From a checkpoint of a small masked image model.
Training: adamw at rate 0.0037, 34800 steps, batches of 128.
Rows from block 4 of a small masked image model, named by matrix and row number. Each number is 128 + 32 x the weight over its row's rms, rounded and kept within 0 to 255. All counts start at 0. Numbers have three digits each. After the name is the row's rms in percent of the matrix's.
After each channel's rows are labels from the 100 images, of 14976, where the channel reaches its highest value: "patch colour" is the nearest of a few named colours to the mean colour under the peak. Only what is clearly more common there than usual is listed. The data: crops of objects in photos (Visual Genome).
# conv: pointwise conv (model.blocks.4.conv.weight, 160x160x1x1), inputs 0-159

conv.133 081:099134140155161150148099113125138144144123127112112133163137118089165110142122058130123128162106107189117116114143119113161153160127127191133255198126124184144109110096100044109114114143096131103107123125127124139106128126148124097107125123137148155102143174153129146127169137123142063139082077137028142095156136140121110092128116086165106128170120145115100124108109238098137104096137108059157143178089068173153104148109127123143120134083150100130143113133097146112119139145175165
patch colour: yellow; orange

conv.94 080:123134130128121118137121125076120134134120122130126131103134255130125129147123129135144128145132129118121123132122131128134119112255120131130128123104113116122132119151180151122132128133150131118130123106000133119134132139127255124123129121134112140140136123122123135138115127088106116126123154139128130115130130122122140130146136132128129112131115121140133132121122135124138128123124123157133133130135137124138163140141115127136152130114133134130128142120129116128130134125132123
patch colour: green

conv.142 096:155196147136134139108121161118114131163119129123192115125136146169134097118139154153121117060101141133186155070187144112111128112126112113144128173112150084133144155137169122140154128138100159117117100112101104076194140178118121034088156104107111084184099102136079152129143124121125196121132152088088128146166147090159125142108105104093121144090153135172130154000112133103093137161079100087112125165184107079149109105174034138154122054169109125150114077146147100141103125140171141
patch colour: pink

conv.62 118:129155123166109088120076057144137114151135099103133120113175154077168116143100076111163025125128120142078059148155162169070116154129144116068120044164124126128080114134079140160056115131137073141094072145130145114129118169135116123152116148091130112125102129181102162122160173084088133109117156153129137076112133065114172131158167157143134151161129131170116123117106128130137115156109133151151150150106116110155117147139050158171175152078185207082120165140075124086137060115139129
patch colour: grey

conv.113 116:140126113111119142132154185124149136192157107138124174116000115141134127111059170108117119119150111110106094078150149158145111125137026131138127116092130131143148109009087098123114063085185160172099144134119103117130156134082125148142163103121082109161152116110113096140087139126208127125117112099129165094121166081139132107138161093095191094162146128113112095152115132152080148149127122081123178140171118124124131139146121107109156223170128100096104116120127118139114176146119088
patch colour: black

conv.57 091:143174114118123150172246163155136164123123058072099077143144119212104123098130137122139118091162126126074120080132115150116106140142137123054101089072114136157147168156084145074096113162123136133156161113123130108093154122128110108172172198153119143117097119112109125111173112136148113101162168102125137086175170145103096089122085191129105068120134145122159146131129099218118183204109166072091117161106138162158143135133054105128103123156112175120150120144113157111108165162120114
patch colour: black

conv.79 078:084204137149133159127145148134158121150116134123144128133136128158109084058147166134107150142133107119158161136240124115165154123123149081134115134130099105097131132134089142103157134124145177117145097074131117171255123137103131067109121173138140124155119098130098169147117140126131204138122104134133123150120102135125131157136126095111136125106047103149063181058141104128154181143111158084103145125152149098124104129123068135114123122130106171158150089132109102167126143106175108
patch colour: cyan

conv.91 107:210125135129123198169109151174103138095135143099074122071147085194138138092132207107075096167113115127120183137125166127091122156121078063116087111195122136118147123208084125107132133136107143136115133108119127102158105130118154161101114138144110130079124116151201151118117104084135167178182151112124155185119108124109101154157151115189132157115077172092120191116148090103117119102183161138141099157090109142109139154101172144090114089116089065212093164068154135132128129126100132
patch colour: blue; cyan

conv.134 095:112131123080142150152117181093136088140148111123140147139112087132107124119171183105116120123141107130123116130063158163146098118167154146115109166091104136110147135117078113180179091140135164121196171112147183141064112161101137104130142134108102185119112149123136120117092140144124106147165123126111064163151095100214141107113086145126131109121165155185150136138094096131106146099072092086086140176148136069090116099113087229097023137097062151129107140153181147161075102164146057
patch colour: black

conv.108 091:088118143115125135104110098148125108138109048115147107118153130138195116147087142132152123151117129113156121243139114121122125123130127129198123129208119130152122143138138119134138129109137097126118110157117154133115146152111136147124139121162121136140143157121141072130125153109126106127118138152139172116104140169134125100119118105173128192099127156107135124151255120132130102130170116149154145121165145137115127153141126111129144039083128103091112103114164073154134132164104165
patch colour: grey

conv.63 087:017111100126177114140103113140185138151122124160135122130118075114107076193123132132093123145124180127103066130154120120162111125108113164103168119103104055123139124144182124131127100125176130100118094151168144123100115153114127115163137112150124134200137086108118125160081135151124116125037141140130118142118128098118141163085170130111143113197240130134181092103142159108154135102113089144101128106172142117105181143240109099125183134118134147036136148154148098150188131096133131
patch colour: orange; red

conv.109 087:099133143133145127129179130146112113122096016103112128131125129153140126148119128141143126150138130144147131255126120112129129213124108130106125124182130133139135140121150119150141150129138121132128149107113123153115090120121126161075117111132093125152131140140118087134144115127134121129116130141135121119114125123147131126141122081120118176116131141147130153114255147131137135144159129132154110123127149144112128133143113120111122050127116124074139132132153085128133121180108172
patch colour: grey

conv.2 102:180254189184123174134138146143141180083110133122175142101128112099172110094148150166153068127147117127144138116109153172101098102152107152136101162119120167110153108120143103133156100192054114112139059117148131109134141152123073100090049121081142150061169104125092141126161180074067163132115142106086146083123129128175121121107130134150144170091097189137058134114128114129167141111107124125130111158130131058148145118089070153192117138097174171099125143165102129116129131115118110
patch colour: cyan; blue

conv.82 093:141134112178134122094132111098133104129133159102136081073123140172073108084129139160105159143162061102150188107137142170112127105129140063130125109143082189093133133121051152122182113125115112124162131058120177132160149186164117132137147112137121082137097123111072150112176126091159218127124118085154085106160028105146112112123126121109108138111029117188146158156175105123098141133145151081090138129137113092108121091182120151125085114109063086110108139103142107142149146165160202
patch colour: pink

conv.26 094:162139135151081129143132127149129150140117140169115139123130140171138121106127183137048141139141129086139177131122121094144154142129106115133039151127086116126099138142123146123128122159150143096111127115132095062142135185114145115124096132137109100121117119132110158160126108130127143255170137114100143141119131130096109132119158132129108122119141138124151133063138070101170158152121088130126159116145089129143133151119095105148131113134126143153136118125140101122122125132172132
patch colour: blue; green

conv.34 089:141137097096126137144121154025096148136106134115138136132146144134129105138146124136127109142098127133126113150110146104113148126114130140132123154112135121130120125126161139114119103147158148112122132133103131130100126222120255098105075120110121114112125088127085152130132134148135114130119147124147139118140141131131141123152109132109136161119101114142106135130107120122139119110093108138121120106096135136141128145080042127162141114118139155110134113136104155146104116135144147
patch colour: green

conv.158 100:115140134088099166118126135154172114130150163125122117100120107129221122138101124113168131158107122135118160116127114149132095093138116149255112143255098103140135132126151137132163175083101117170135135110109167150105109169132123164100145138169142117121098121119121062135127100116119090111132133133142106120130127132120110143144180116089149104157135145136141163130160130130122124116140106153142111162117144152119125149133179133119154146107106146115152195144119175147116129222046124
patch colour: grey

conv.118 085:033153127130182122117123140121139139158130100102127124147119134111155120205135088120125125114135110218109123123113117119151142152129107255109224133117149190138130129151125031116114115148100131117132133111143122173075095095137133101127115125179139148131114148132134118086134124117128100055019058134111121116185130127130132122103084139124101107181165147116107114154143194140141121126143145090138147159109104125136107115172144120118074120119164121045136112168117144122124137130081166
patch colour: orange; yellow

conv.137 111:121144163127134180079112076120072125099152060123120099174132094134181133128087161191144161148152117108107139123130129070151152130131151132094126139128150142161087050145203092107093152124099128121178145152124115096110137165170126154097106140161150119130127168123157139133194026145138167127124104137144146163121145170100114091134079117215095105140135160084124117102159123137118105116151111168034104160082145137116114137141145086090124051091168045146182085095083123129136101120139159
patch colour: white

conv.54 085:100157105081137143113144096115094124095142116137133099147117138122139108066134127106127152097118000138172155158181143112165132077131106137112166098122147112137111155101121146113114123143147122108162136059128129127255158097117131106159139107124096197163094110114162135080144132105125156105096111125152114136106122125104127163124122143114119094143061100134086124058131132110170137073151131148099107125060149125142125161159105113121101076151138082145157135087135136145085135186156130
patch colour: pink; white

conv.84 083:096094122147105122146108136161152155148098150138129134105131123136111024110158113144133148143158149080158131127132119147162079129137136116121125077120000067119117094133066065106111150135149133161128104157147164141135113103115119136093061132110141136143148094105143127217123109150125131121116144138111126172101120105129139124119174100127133159123146095110177092138112139137139151133140067174091128144155160157119001133109087110131173120103152145078127102110113046161224141092091106
patch colour: grey

conv.104 104:084091060084111108120140173106140124142122156173138160080123126141128121169144140090121146115123192098102113098125127134148138111113106126145133144122128051183149139200150123108119130095180121143134122220109129105114091083121123115177149137087090157123109102094157136166077129163165105114138171116144130100081127154193093106135109102119093147125169040111171098117072142148103128105131143159087179146142142162129000126122110122118142066115080076089121114134122109142185107163111110
patch colour: grey

conv.136 106:150164093139114185124148175180127128146186126103172153076128120173102141133150151126121103099110162161163147092089162180073099145156117169071112103128163119114150146112076119138156154131087180155187118121143153157112130123074100160117118086162115146086089130099118144083092106073108127133153075132140136112165147090180062155119066168121112173139129170127123180152130108158062173118155208066123150192097142166108108151111162141097060149124088104178116162181163183151119108121129110
patch colour: black

conv.75 099:149109163144135111098118104171122150139111078118085137133132140144115134139110122146145125141255108150125124098114144152114119145119125144173124088110124153139118153132081127112114099114118125128112116123137132143139135142129114098113179123102133141119146143136121106104185130117128094128111121147144159125128139115121119131116140160154125174131129142137122130161174126233129072164136099127150133143075142133138110147125104118136143141117120143061139191130130117119106114045082136
patch colour: grey

conv.43 092:123140085079088131092119110143108135132135136156108111106129077107157072125133193106169097113110133086128154145169155117153106120131113035087101058132099113120140154135150160150126128129162128135124169147123127125158144163099127132147166209112102132208128071120116142139117114082126189089120255131140131209098102140154160100148120100121122176090127097086206082113113106121140126108165103206123162106171198140127122101167114122134173135160148140107103149147149103105132160133056096
patch colour: grey

conv.31 098:124128146135112140132116092120121162124122114057123153112158140087125119130125121147084160155126132110118120151161106124102081103123181125129187054151135159132066089146099036113123162135144118106133106123143160058117117162136072115108073186103130127114065156137140152151132146063114101150130095126121151153142173156086122094163133120162116129168109168181087111082118179117154142173198146062098087159072045191176112153127093110122116083101088174132170113118098125138112121140221169
patch colour: white

conv.103 107:152131123158102130176149124161044083163140135089141149154136098126127119100169098069097126115179121118159115099136171022126091136153148148117136145140127133134132184139128100054178153118117132052165176164145150131140124142083146145117145133093142127071133153183126194111094135085127130114121085122162066086152104125168111159111139188130099144171108137116131151162119133137200159063087152102102137130104125134095095087069141182119094127158079191141145049173111098117125125084141083
patch colour: black

conv.35 094:084140139144184161176133130148171127219134131176097155105093086107124132144110140126128150092150123182126149129122110103189170126123078198140140144113118075101123153175194112106142121121147155123132096131133071189053064153099138075149088143109130120162121050133103144122115131157159125127030113121128125080178124126103105144116107187081126084199157108145138099057137154138134162109107124055119152129129123097136117128186112103141131155098069123043135095113099121117123143112148147
patch colour: red

conv.7 089:066143122137188117152138140131155115119139139124175118120146136123101123136146128134106139102132131180143135100143118134110119100120125043129255173140137158113140134160094095128153143132146156132154124108127133104128107162131133122146130147118133104139120097129107138121139139120130122099113158122150115166096114121125136160124167118111141135116121141140123125085139077137161159161104155152103106145149142112113117115134073139129119135145086147151109095160115109156116125095086185
patch colour: yellow; orange

conv.141 090:116152078150127151142138148146147144173102127140122130143133115150134087094138144142138147109143146109148120115133110132165139110134125111104122087130072079121123138125092124104138135129159159105129121140130086137125057156131131104126102158122143125113135107126115160116101128111179135141123117124146135134114140138124135134146179129119131149134130032131186121049115108119144182163115141115111119111125146193138099148142085122132122132123112152100142124136159115147255135124165097
patch colour: grey

conv.105 082:131148118135113128123138151072127132128120117126136131110133255108124122146139128120128137140125134129106132128126115121137125115255120121122139151105139129118130147124200139094132132133154144128124126124000107129140118151118255108138115111140136115131120107136133154097117126094123116132126129125124132107131124118145129130117123145117129129106100123145101107127108143132111132118116128136113129151103114130127137134115108128148119134099125134132141102119083116131118131129181126
patch colour: green

conv.5 097:117124120130079133113140149090142093097134128128150111080144096121142067148176156095115159223121162074161137098112119164120083119122144136113115183129139161077143163150185109145214135127104164135179169072125219110108113128071139136139165094112075089105073148150094156119109133115029075120138122067131090152114100100161118177105127159123130157101163126159090105137111144129157169123059075138099095128134169099105093099122110175106102131142101144133148095046131111152126132122155080
patch colour: black

conv.131 100:038119115137153148163138108108145131153089137197102134136133117106078081132131135137142133137132187108116108137160142102174111134137139153113182153056102040114114127115176142115130136146157119122121100222123133109126138165144145086120127126082082110185142103132112169174132134117149142112074162131126129148102124137114138131113157114130144162160174101144174073093121184091126152109112065148124147116135155133132103135206070106156218131150092139024116121126150042135201125118180137
patch colour: orange; yellow

conv.95 098:149109157172115076126111097183115160061108143083096176133117141124153156121104126171115158093141176114134222149079071113015125133113126117137108197166134177180062067155127097082117114141117120077146132130127065138120160151138100133096079120133120113049141145156109157093160126117127141135114112111182159094163181123073117110119146110123099149132110119125129150117110121126157144125093090072150163126188187114166171130069134122124123132078104141180150118119096167110201115139131131
patch colour: white

conv.52 102:166178090107102184112142142147105096112135093101155114138126132124078148114132102085090134134111109135107160147107138146058085155135151131088130094145140119096189107157122103171197133162039154149193164150130121159140071120141110146123131184093108146055065133145086159085091121101127105116149100113100069099103102060178080160131065119104175156129085137204112123134129116161153168158114186095108121117072094168089122113090128146085100162139066128174128129129124174173127089148106120
patch colour: black

conv.14 082:104170113126149138129118121146108163107120134163099147147127160125133077123113155163107141164128142130206140114057087091091131105130110121113140152122100090157128136122111118111107133133136159102105121147136096133038115151144141112145132142099106142176157097129128146150107132099132145141125109147114150149132147157113114121094142151120129090123255138132166142027122106105152137155129144131131110133169109118163108159124057113111126100118080147116142100098146111113117136147157132
patch colour: red

conv.12 102:223143159125067169118151101168118138051134122157087129141144112128130146092128191128122157120141088058166075149129145108135117113122092037102080116143124124125140129166140155106147153127197146138160078120126111053153169055138134143103123117156148109112108120125154155142143105123143225166175170098133100158113106128098146129213147120113132106111072151149128121083106054118105105111125128212133101131157099125134155129078106115113166100125104133215161139083115134097132130117092119
patch colour: cyan; blue

conv.8 080:044124134161190155130118117140116143180107133130096140149128138071139121161134140123114132131132116169138106122125134112150140156136115255146224173143119178139100127125139085121113130139132154114111123106151114138111126148130136081112103132132102126124128144126133145120143122136116084166020073119113139105195135139109118127117113157140097136221155149117122115109124255106138135078106107079151171133114090139139123138188122121154132110135152142065133128141113113111110131106200149
patch colour: orange; yellow

conv.50 091:092070115124127110123104116154133107133145255115130130136149116122201124080122141111128125142151119137115140053131115123114129147128112106236146117230103113127116125132089132136123126104125124102129139129109149124143138113161132114139117117228111134151134129090132076123085140142127131110090137150141146103144127169137112121135145135136146099129104159118145149140041180135108100110142137141090135124187151131122098143178233132121130187163131108142128107126083149162131120032081120
patch colour: grey

conv.49 102:111143167177163132173097069094085171107030135148110120150094130105149120095075118147126141127082093151120102102119099120072027156113111129119120173142122148121083120059166092128096109145081081086078040074129139145094131127111142121097087102147148120101141091127091161106152142120108134107107092154124126122131193094072169108127127123109109126125101219161103077096120108096133140092144104087166077140097109122110131150110107058158091127085125181115172126107098137097106129091166103
patch colour: black

conv.71 091:133193098121132107131117117082109147114111121127133139100138120134116115120117146138109093098091054137126147148181147130114115077156136109107122107112095093191118163149097169122136125137129137149120099028111217118152140114141107096143130145161110167144118110152127139123134128097184178145132155113102116077129103138136132104172081113133103144119000194130141153116121110106148162112095126147106129100160119000126123128142101143130095058139083097151093179120138087055142119140099133
patch colour: pink

conv.47 092:180191128127122210137157172178154097064130115116099112136131092098105158111164181114118093155129147079141179117085168134104067120090177109077135134137133096109153092173138107121180094099097161153170155133117132204121109126092124150092080160155138154061086146132117167121070130133120132135201135132021083128125131097159114144126102115084145137110077121168098096119120122143101140160100157131094117115120070197107100096060102165137118110129084146160129116147120140144113079147133065
patch colour: blue; black

conv.138 105:148162157141139113151112119124101103136175125143121131144110086148118139154167138077116140157144170154123156099072125138167116144134133127128131176138112142018101126131087105160119154112132201141150179154119143117005148097140149117169167092149105113150109117165134168151147119095096147143130140100133098145134114095124131174007169112139108124103182134172176112163153130084105152143007078101103096146149142096138160090107094148070108137167102178109095124127099146064127142122142141
patch colour: brown