From a checkpoint of a small masked image model.
Training: adamw at rate 0.0037, batches of 128.
Data: trained on crops of objects in photos (Visual Genome), 61751 training examples, 72.1 epochs.
Rows from block 4 of a small masked image model, named by matrix and row number. Each number is 500 + 40 x the weight over its row's rms, rounded and kept within 0 to 999. All counts start at 0. Numbers have three digits each. After the name is the row's rms in percent of the matrix's.
After each channel's rows are labels from the 100 images, of 14976, where the channel reaches its highest value: "peak at" is the part of the image that holds the peak. Only what is clearly more common there than usual is listed. The data: crops of objects in photos (Visual Genome).
# conv: pointwise conv (model.blocks.4.conv.weight, 160x160x1x1), inputs 0-159

conv.25 096:514516562582479530473468507506451557486460466458502522500504490495518523397478507497540498539507374515582495538490464506474553538498504532482522562467430592526489469521539449490502537478446539486473496330508568492517550478504498436477548542502506511460536532590476550477503484454482486498458485506501526538550523567479456494480455461545488548476449539464476513450555532473579497521502471450547459520500505483548508530426456507553475433486477503542517509488462571453445514487464520
peak at: top right

conv.146 100:450521481504525507538529532531494495561474510520537493524529510516485434470511516523503480443493501496528471440509530492409521522504541510516506521478446423507503517501543507489502468519523524486502486536503472507477462567506523453516510502528482498558508413538446555431469524481539527491494533493480505501521507457498498516510490502499517516530489392573564505405502529479514510524514520499492493479480445540522452507506335499540501409527477540484503437491503548512746508540519516
peak at: top right

conv.139 104:564552562605499555483446502533454520456526514447498558406514507494535547438512516534468484500507472531554549557444472464484533487496487544493511519516499628516499436498438458460505472530406506480517528476506521510519507542537501481455432558488526477437483530479512511492534463461486525516478431485511548486553464477493424486565445510522469503510474569522494540447524535487505518499540491431565526508526517486474522520428557519474442412507526410589482518539523555504476471578503568
peak at: top right

conv.98 101:465420454506505559481487480575470487527512509477480454475528493523513555455480508449539430390496484497500473463484530471532507529505471502498486444509425448462531510498400505516494492472521485534484528510475315502482529490526505485517527579489489499495464482416461528557494484462529501489481502490506464479442469474548416536491527468494486473472478401459637454489511513508542485475548476498484474496441500579475518461486539532519495472479559502430432520541574515505561506551499493
peak at: bottom right

conv.48 099:488557509493525468546502470497513466559472527517498536527482495544510457517469559490528459487508459498449474506407525469507477501494459552472501495463456547480466518541439516465500454516525549470440563487467573466295516592527505509552537515502492576510481528505486456472506493432470474511505467474477495474544500513515486441380496580499488475437578502492584471506527474511467531502475493446468484506498498410473495440543441490480458523516463498473463566508566542435507501522485539
peak at: bottom right; bottom left

conv.157 100:421492458419548479480550542450469438435523510535549385499502506474472522444556468486420513487497483542516527529493506508478489498501540498538504535480498498423538513502477443557557548515531516516535539419489479537487459451462507367471499492454473382534468541522504477484565474518511537497477485441497450491541409470508552538461513470455552465474487480530512529463496514483551563480527554542394460483543471492477510454535433512478501467513446469517525509511512490570482488499486593
peak at: top left

conv.117 108:487457510472523516512531471490529462491536477539448516449563492495480525480545432487524487558516536503584498479452566542493496459511489492486490395508424522569493459492517516406563519510528551512546407463472503569484520385460507505557531500445553556517479552426423485554502634422430486509498496460493472470522552542505390466497562528535465481522496484431486545490523508514566468495471522483480531511510495459491512508498490509532504530502516484496550424462527526490470480433501524
peak at: top right

conv.6 108:532509485567493551453454466563471521482528476424408543433495498448552521454540481589570495533519451515565504551472516506455522491511538547516533429536489587586448523496472474509554459419447411484495499468517489532521496479524506453492502513515528442456561518593538490457546483428515533512493469513503550533565557564457503522566466540532489583525496575522464548443535544499437463488536494516510516483528512492497502531426536481499539478467515450563531475548449537496488491504494519
peak at: top right; top left

conv.44 098:407526492524497461550527502541524527622471486386478548492512466489513407526495564481514483509502501515519442419545471497635499488530526524495519530487483439503466506520509490472483511503532518439477502498488393453458515544475497472567553498525470500587469490515420534525504541514491511483450528431528475491477562510450500491493481521490457499505551456505543409497515521511507522509384456498492591549523542497482482473580406460495501492530482548483529533501450491472505543512541512
peak at: bottom right

conv.23 102:615479501485464495523482463502492414481516484482576465529516483535522533506475524485423529505527483489560499528462509519437481478533487548502494472527553597525493526456498541545564503536472480509556528442551516510533495488467501517472470472503447517442516558453437539450453498469479473498580497495481478482563507503542487535429453518446546536548490544515460481511469492576495577481482574495465410479539478509529514434440509494511449533565429545634535471550450569548491500456452531
peak at: top right

conv.101 109:487524485506491508504466518444477601466420514524425540450472473469548469500426461558488506519443440495457519525534454404492457451486451482476526399527528481573497500466536474507550497433453464503448468548496492489523500509487509445496500557481490470524482510558509489486511441449553561472499504498488478487530546484519450463473455508471472544471436586502505483455468493400497566538555568532533384514496441485538513489487492453498502460492484460506524542572508467454527609478545556
peak at: bottom centre; bottom left

conv.154 095:399487500509575540544483482519532507496494513486528520579487449534503521520462475515516490522494550534497558506472503509488453539531548683517590472510519651516525487498437461527535489539434510517527532514528496563462474512498515517502516504490523478468509582487465501494499498467494438505451419526470494447539502515508508481449416523495514502585520573438483482534511635517504490555506500473556533501485522541521508504538591500534468527452530541503483523542523493516494481507492545
peak at: top right

conv.159 117:516509445501511548593495536478494515502392506453473467504499510488546484481541582390484556494475502540437525499500458510494497495494491505457500493473487501476468484532471484575513491501478499554515530525520510473518457519491503474531540537494426491449415474482509512480457462563492486482475514297472525506513509512487441516520538488514512559474504507510485509481490489557508529526451523441483457518428480510396499523472507416518487490367469435529591519522429540479500497525494462
peak at: bottom left; top left

conv.64 107:561511498506517456550517487417503502549402507447508545478482558440501544475479547524502478448508519510595437529495501551503476472553499533482511510456533546493483561452493524465505388495509570488512514535569542480519526595519551466543539554478476522497546551585519515474504577481511479501519481493504446386519536486558548455497484516443499446544527499509440521508461506506507527460435505502489513491556515478466500509507439469455498542503493540590515468535486556506480509569638516
peak at: top left

conv.150 122:496480498489504444564496432519529482479500485527477469395589479510457473511528505396498524495510526490489526416536456453482441498522574501499502517543498496519466493553449499525482543648462472498510453515509462466510523530512507520508453437467424512492463484482416423502434539521453520509510527456515509544493502593493420503503520426542440477549491478540548451515500519497451524475543482515497420449421504490540483443521526501488507397580491538487530529491504527425508509458478479
peak at: bottom centre

conv.1 104:469538496589497526491489473495484551494535509444461521436572445451483475492500472487503492457462476496504481450493522422526454499493590511497488504526491543517494454557523450462491494460512478478509468542497483491496476518547531437480417618539486521456513541548576516498504496446446513487497517498518566460507478653490435476525491558573501512534480558521527572496495498421496466559470508455500539487452450511588484517486442545505482438487508481504476550521403500460526396496499554
peak at: top right

conv.123 104:403517542535531474691423462506506517523412460474450533535493522529534509504516504540549491492478452502468492519523500441506502519493475437518482508523498541537490543490484471494457529540520509450461476478499492488499517497501507412516479456722484510528527504534495491492461502482524499497522452506499527496536520534444495484478490444474493419504511503475498508373551495486522484525547493464537481487472519510536513535535479472520493380480514457483514499470466488447495503516508538
peak at: top left

conv.73 101:490553415477489506450523584470466438504565475440494478447468489476493463504562470486475464466471451525515451498476558536475460445507497496425492452536523544521522529514507519460569471508493565537575533465508545491489480509465480451508522530504469525413430512518489572464450510509453506470490463497505443378515492518534506486477405551460510501496486552565472469496475498532418516511503566383433521535514496484447535476510414518523410488537442520497494441573507514560493475471523515
peak at: top left; top right

conv.60 088:432473465501492491542482455513506483508516522582511488449522488476428389517468550502515470550489552451478454497560495505515532472529534475495532455494484389492468533473516520487440506478598481471511516578529553498529510506528493545485497441480410517578485475476486469586471492475545511489511577523490491606496511484472505471514502585478511508506542449508542497467523544481505492518560399566457471517591525528527428491597479474487570502512502539455513477445506426493544522454450506
peak at: top right; bottom right

conv.4 091:532501480488444538442477514552492499487503493477485514496521500527466568542514460499425551465520592422529533504389456504458487509488482505507505502512507544489486438520524532502530473484486538490530512577495451492458548487503502517556535490482483480466471525505469520422508508465486470448523417439613502508503531476486477511463550497501503482509440508520509388514495552563558491515444495366482518528514476611527540483468472529463438503505491513543490378423538569524564490490552532
peak at: top right; top left

conv.70 098:493415406474494497455481425540511467525547501528483449496495461467520444553514471409478478511495520492491531471476559494531434530518512551497507481547475473425555475522485469573523519388497585557540575563510402561438433504511533530507510523538497427536437524482432514505476472492560489540516513477488454513522440437552465492470520443509533529526522431524631496544512530531508497476475493496467492450496469535465459481503499549485516546488462493487475452512495559545560449480493496
peak at: bottom right

conv.147 105:470549472496552520515484520353454567544526497525502534533443475444481498482479506500530517483506419498508495540523557469580526475512507489496517474564500524510423442424521465426499507468574501486537452515479530509530509601486515409485482524425440506522498495553533550505509533470548514499473501545504421466529465496450569467494475506412478489470478546450494490378529512466513464499546517530449482488523481498519528489516467399468540465520525493549552537531452514428508557478545536
peak at: top left

conv.114 084:474565518419493509436622523493513483511493553460524490433536511514486474619565494501496513421512466517525508466479488542488461493495508562458478496515662420492531528530491574519501508547485537511507529484494481474446513515461495522551550542509502475470453477520445508428453485471443475484491462472562472490527483502504496536499437562487527454559556506544497495507519463565532566473464559433456473497444502479464497458550499545475396520529519520513510471554509567509455508566522485
peak at: top left

conv.140 113:521490530499518533463515538515427504503479506591471494508462460579547494471481540534562567447448470505441634534477543464579479485450508418494489493485517462509542502570477551508553540507505491479478520497517491468516503569496517502551509512495478467498493461550493543499503391492495576501502560523508499664432497522508532429517474508445517512522478478472537457470491442463554546509517488476519502488418545487534509508562570487448478495505505464545553545552557479529485553519439489
peak at: bottom left

conv.81 130:516492500485502503473468461462495413519531503534491513554490491496500510500450474496479590487515498466507537494502392430420269493527478525458504493542489517459513453490453483481496546503486496423506531487514493497520498529472497495476441482493466426444487531495492482495469435463537484504497464432493436531541502492480496490511441518522501560536517516503519444492503485416501541497532481477493478531468514508562501385488534523486494496560444532520657488502505485517516548543523489
peak at: top right

conv.29 110:518571473487497417490519396483495526519474490536414520512471478474539501463446441500636509492483427503505469563536446454514467479499548474445522407470505546553443514506529519427459510551510436476458468517504492449554517477498497452473454491531468515517475480478508542452476489460537535487484525500535479506529385503464497449599470523464468515484477571461522491410478530443521551591505534463516467503507503514472527482528479490494527455513540559544537524556442458449519504543573493
peak at: top right

conv.126 101:469465466568524474544455553584528545524486484440434540480491508478524514495474522510462505494540515544477498493478523524457505547488503574487576413511469604579493438531385432505491530507425478500488430557535477547451477550594498491490494518510462439462487516520455473481502486445500456446469464513458498488546540525462442492583493455483492562516529549502497532518474583511492459544514456488541560520503427515528474537483527496564528448474554487456509555477510498468490460510605528
peak at: middle right

conv.120 103:641476503520494525525496565607489551466496486498463514461505616569525536445482536518454504531508473488534623537463495490465460502512513425476431473501490505515541479447413512503513488545454482537505520495563490486536506506510496486470498533503442445454508481530443475538492473504497562578582565506450489538522509510499431493577497503495486524494434538485475558509485464510491492426511526489471504483563447472574492517435530497568537514472489464600463462514483501485488530464431503
peak at: bottom right

conv.38 095:480438416530474490499493475535471557514453500501419516521484476583557531520461450510434499511491548432476493506494459472514523495508494566507526462507485556537450439502481484472463468494489441433495496508489500461447474533513456462461482446493463458460522525503436543497517460463507397594518392522547526520552498487452492503559501512550452513576468516480499490499503563482473512552495491418541512591497390626574490525476526489541469486447533486494500518470479507486492498518542591
peak at: top right

conv.39 105:539484485490469414526530444560494474508449488554453541512524466603502472484487667472459434481486538412478523490531490491525499485527471466489420518475498456477478514476540535484480451545485523484502503492506468454516517560470514548540556478505482534537449473444463500507488481522491537457480619486551487613447482485483487503513573504503494512457528477476550422498505495506510510567502517525461504568540439521481530475533489526463532485544447503517426532400543531473500528477536413
peak at: bottom left

conv.100 109:478511501536507551480556380444465426514448472506403416470540491389495504502508462512523523531490468499461467567493522413485531508511408544438548504542499549541511442510529544420512576540501467416544482495494495543512489537498504441466458501485506445514449494487541566554524497493486534509453481479524487530531514561403545516531493518481566547516497571519483521431491560434514484445501515504508433513506531513506509486507502492577542454534537504485531494571543493528503424475504491
peak at: top right

conv.97 113:542461479516464406467515435522487414483405503482454550473551469486557514479536558555453474464491530484491502475414502514434488444502459510453501509480494540543558464507511496449564474484536533558414407492490469542501492537524517516499455559473528526418529534536548554513512539457506444511485380543584520584519529487588512408470538509498476550518517465520497497501496514471517525517435473575520526486543533567497514503481483498462461492510505575505482503497554531535508476516544556
peak at: bottom left; top left

conv.83 123:454534406525471453492454534528527488543548520455486455433536472516437503505509515526522406475514504487465315487556578535480503514497495491423504494569491497531537570444530495482483456418551456489515485517496497470504519526496496491535502515485512584498441508577586516493431533482500484502508538514507487452532536472520474418475507511541475511486528506557521463536527520521476429496507482535465617510499511492466485517526476526475540482501515489425427453462459488489510393525503467
peak at: middle right; top right

conv.110 106:554524485467493491494467557483494561512435505478493521509472505495460495467415440521517472511509488475495479496497457486514464486507451522545511481509508560508515518457545439460507559466535465476512427492491531446501528530559502474460455431435512544529554558560490513498520635452504494496533509520509552547514532495529550360529507468512411471457531567472486455508446490467573507537484470467616539507504494518588494510521469468553498498462537481516520523561434517448503484492604586
peak at: top left

conv.41 104:509536532533517499545465459467427554467475459458505562510521465430514491471466549552507543487456471512460539486501409398494512506511522477518502531522471523537402440517497459412444445537476530429472511469478561472515503525469464439470415523514515510472489473558514545482528487480495531525463465499463548497514532552435511457453430500508454527492468599496407438487470490427502533480568509457517462545531478426546520546455511453474473468503497522564539413530410509471467515484519495
peak at: bottom left

conv.152 119:499470536530505535568500513449509569498435464495464547548472484509532481494499535540472598564508516440438542507508423456515421469429464531473493442527514504535454483479501466517486566493452483488470503490515463510491491519464501484523464533488429485447522542503471476509453429499542419511491477458486548537527497532486446475450472508537527534530508524426483452510477488502496508454559486454514430530499515497560497521472540441414497517426448479509603467508497530401512572524467345
peak at: bottom centre

conv.156 080:519521540515521509517480484547478525453450518449451504474523536508468607472502522529502512510520515481571545530489494453473446516506504512513481533556462522507476471538449533533454483480513495516481462450500510516561620559467520505398391493486503490398485533485484482508513484486463573495487543477520517523520554477480510487474489468471505532492452546504429433511513472477587546552530477564467506539578592449516671536451459467493523482521527512564491446479492530527466524548467507
peak at: top right

conv.80 090:455498446519722532494480495515483487532497505486469506463497504504473504497485544483479477568500493606538508501504499535472456482510524542472549474506450555540507492511447539493544483504480456517505501531499531648508511538527496475484531482519436487490494521522462491524516489486485568359457473491320482457567461480499496482488505531494494518459507524552518493479502539488498527489497496502526499519497398509483501488537518519506472491490509464443490550457462485488509501530540557
peak at: top right

conv.144 107:525578496486505460536494525439500526602495520630457482512514445456531468530449487482491435459499504513530488483523566475416514510491518545511517503487524469496474492470541495480515523560501424485501512513509459483494553493439524461509496524502522479590564406469412496543483431419505502508485563477510475473536453439510548513463492483528544497512519469491503444508480534486477470574661526545539443471484515487533511478558429497522486480534459571420473502526511498547489521447557516
peak at: top right; bottom right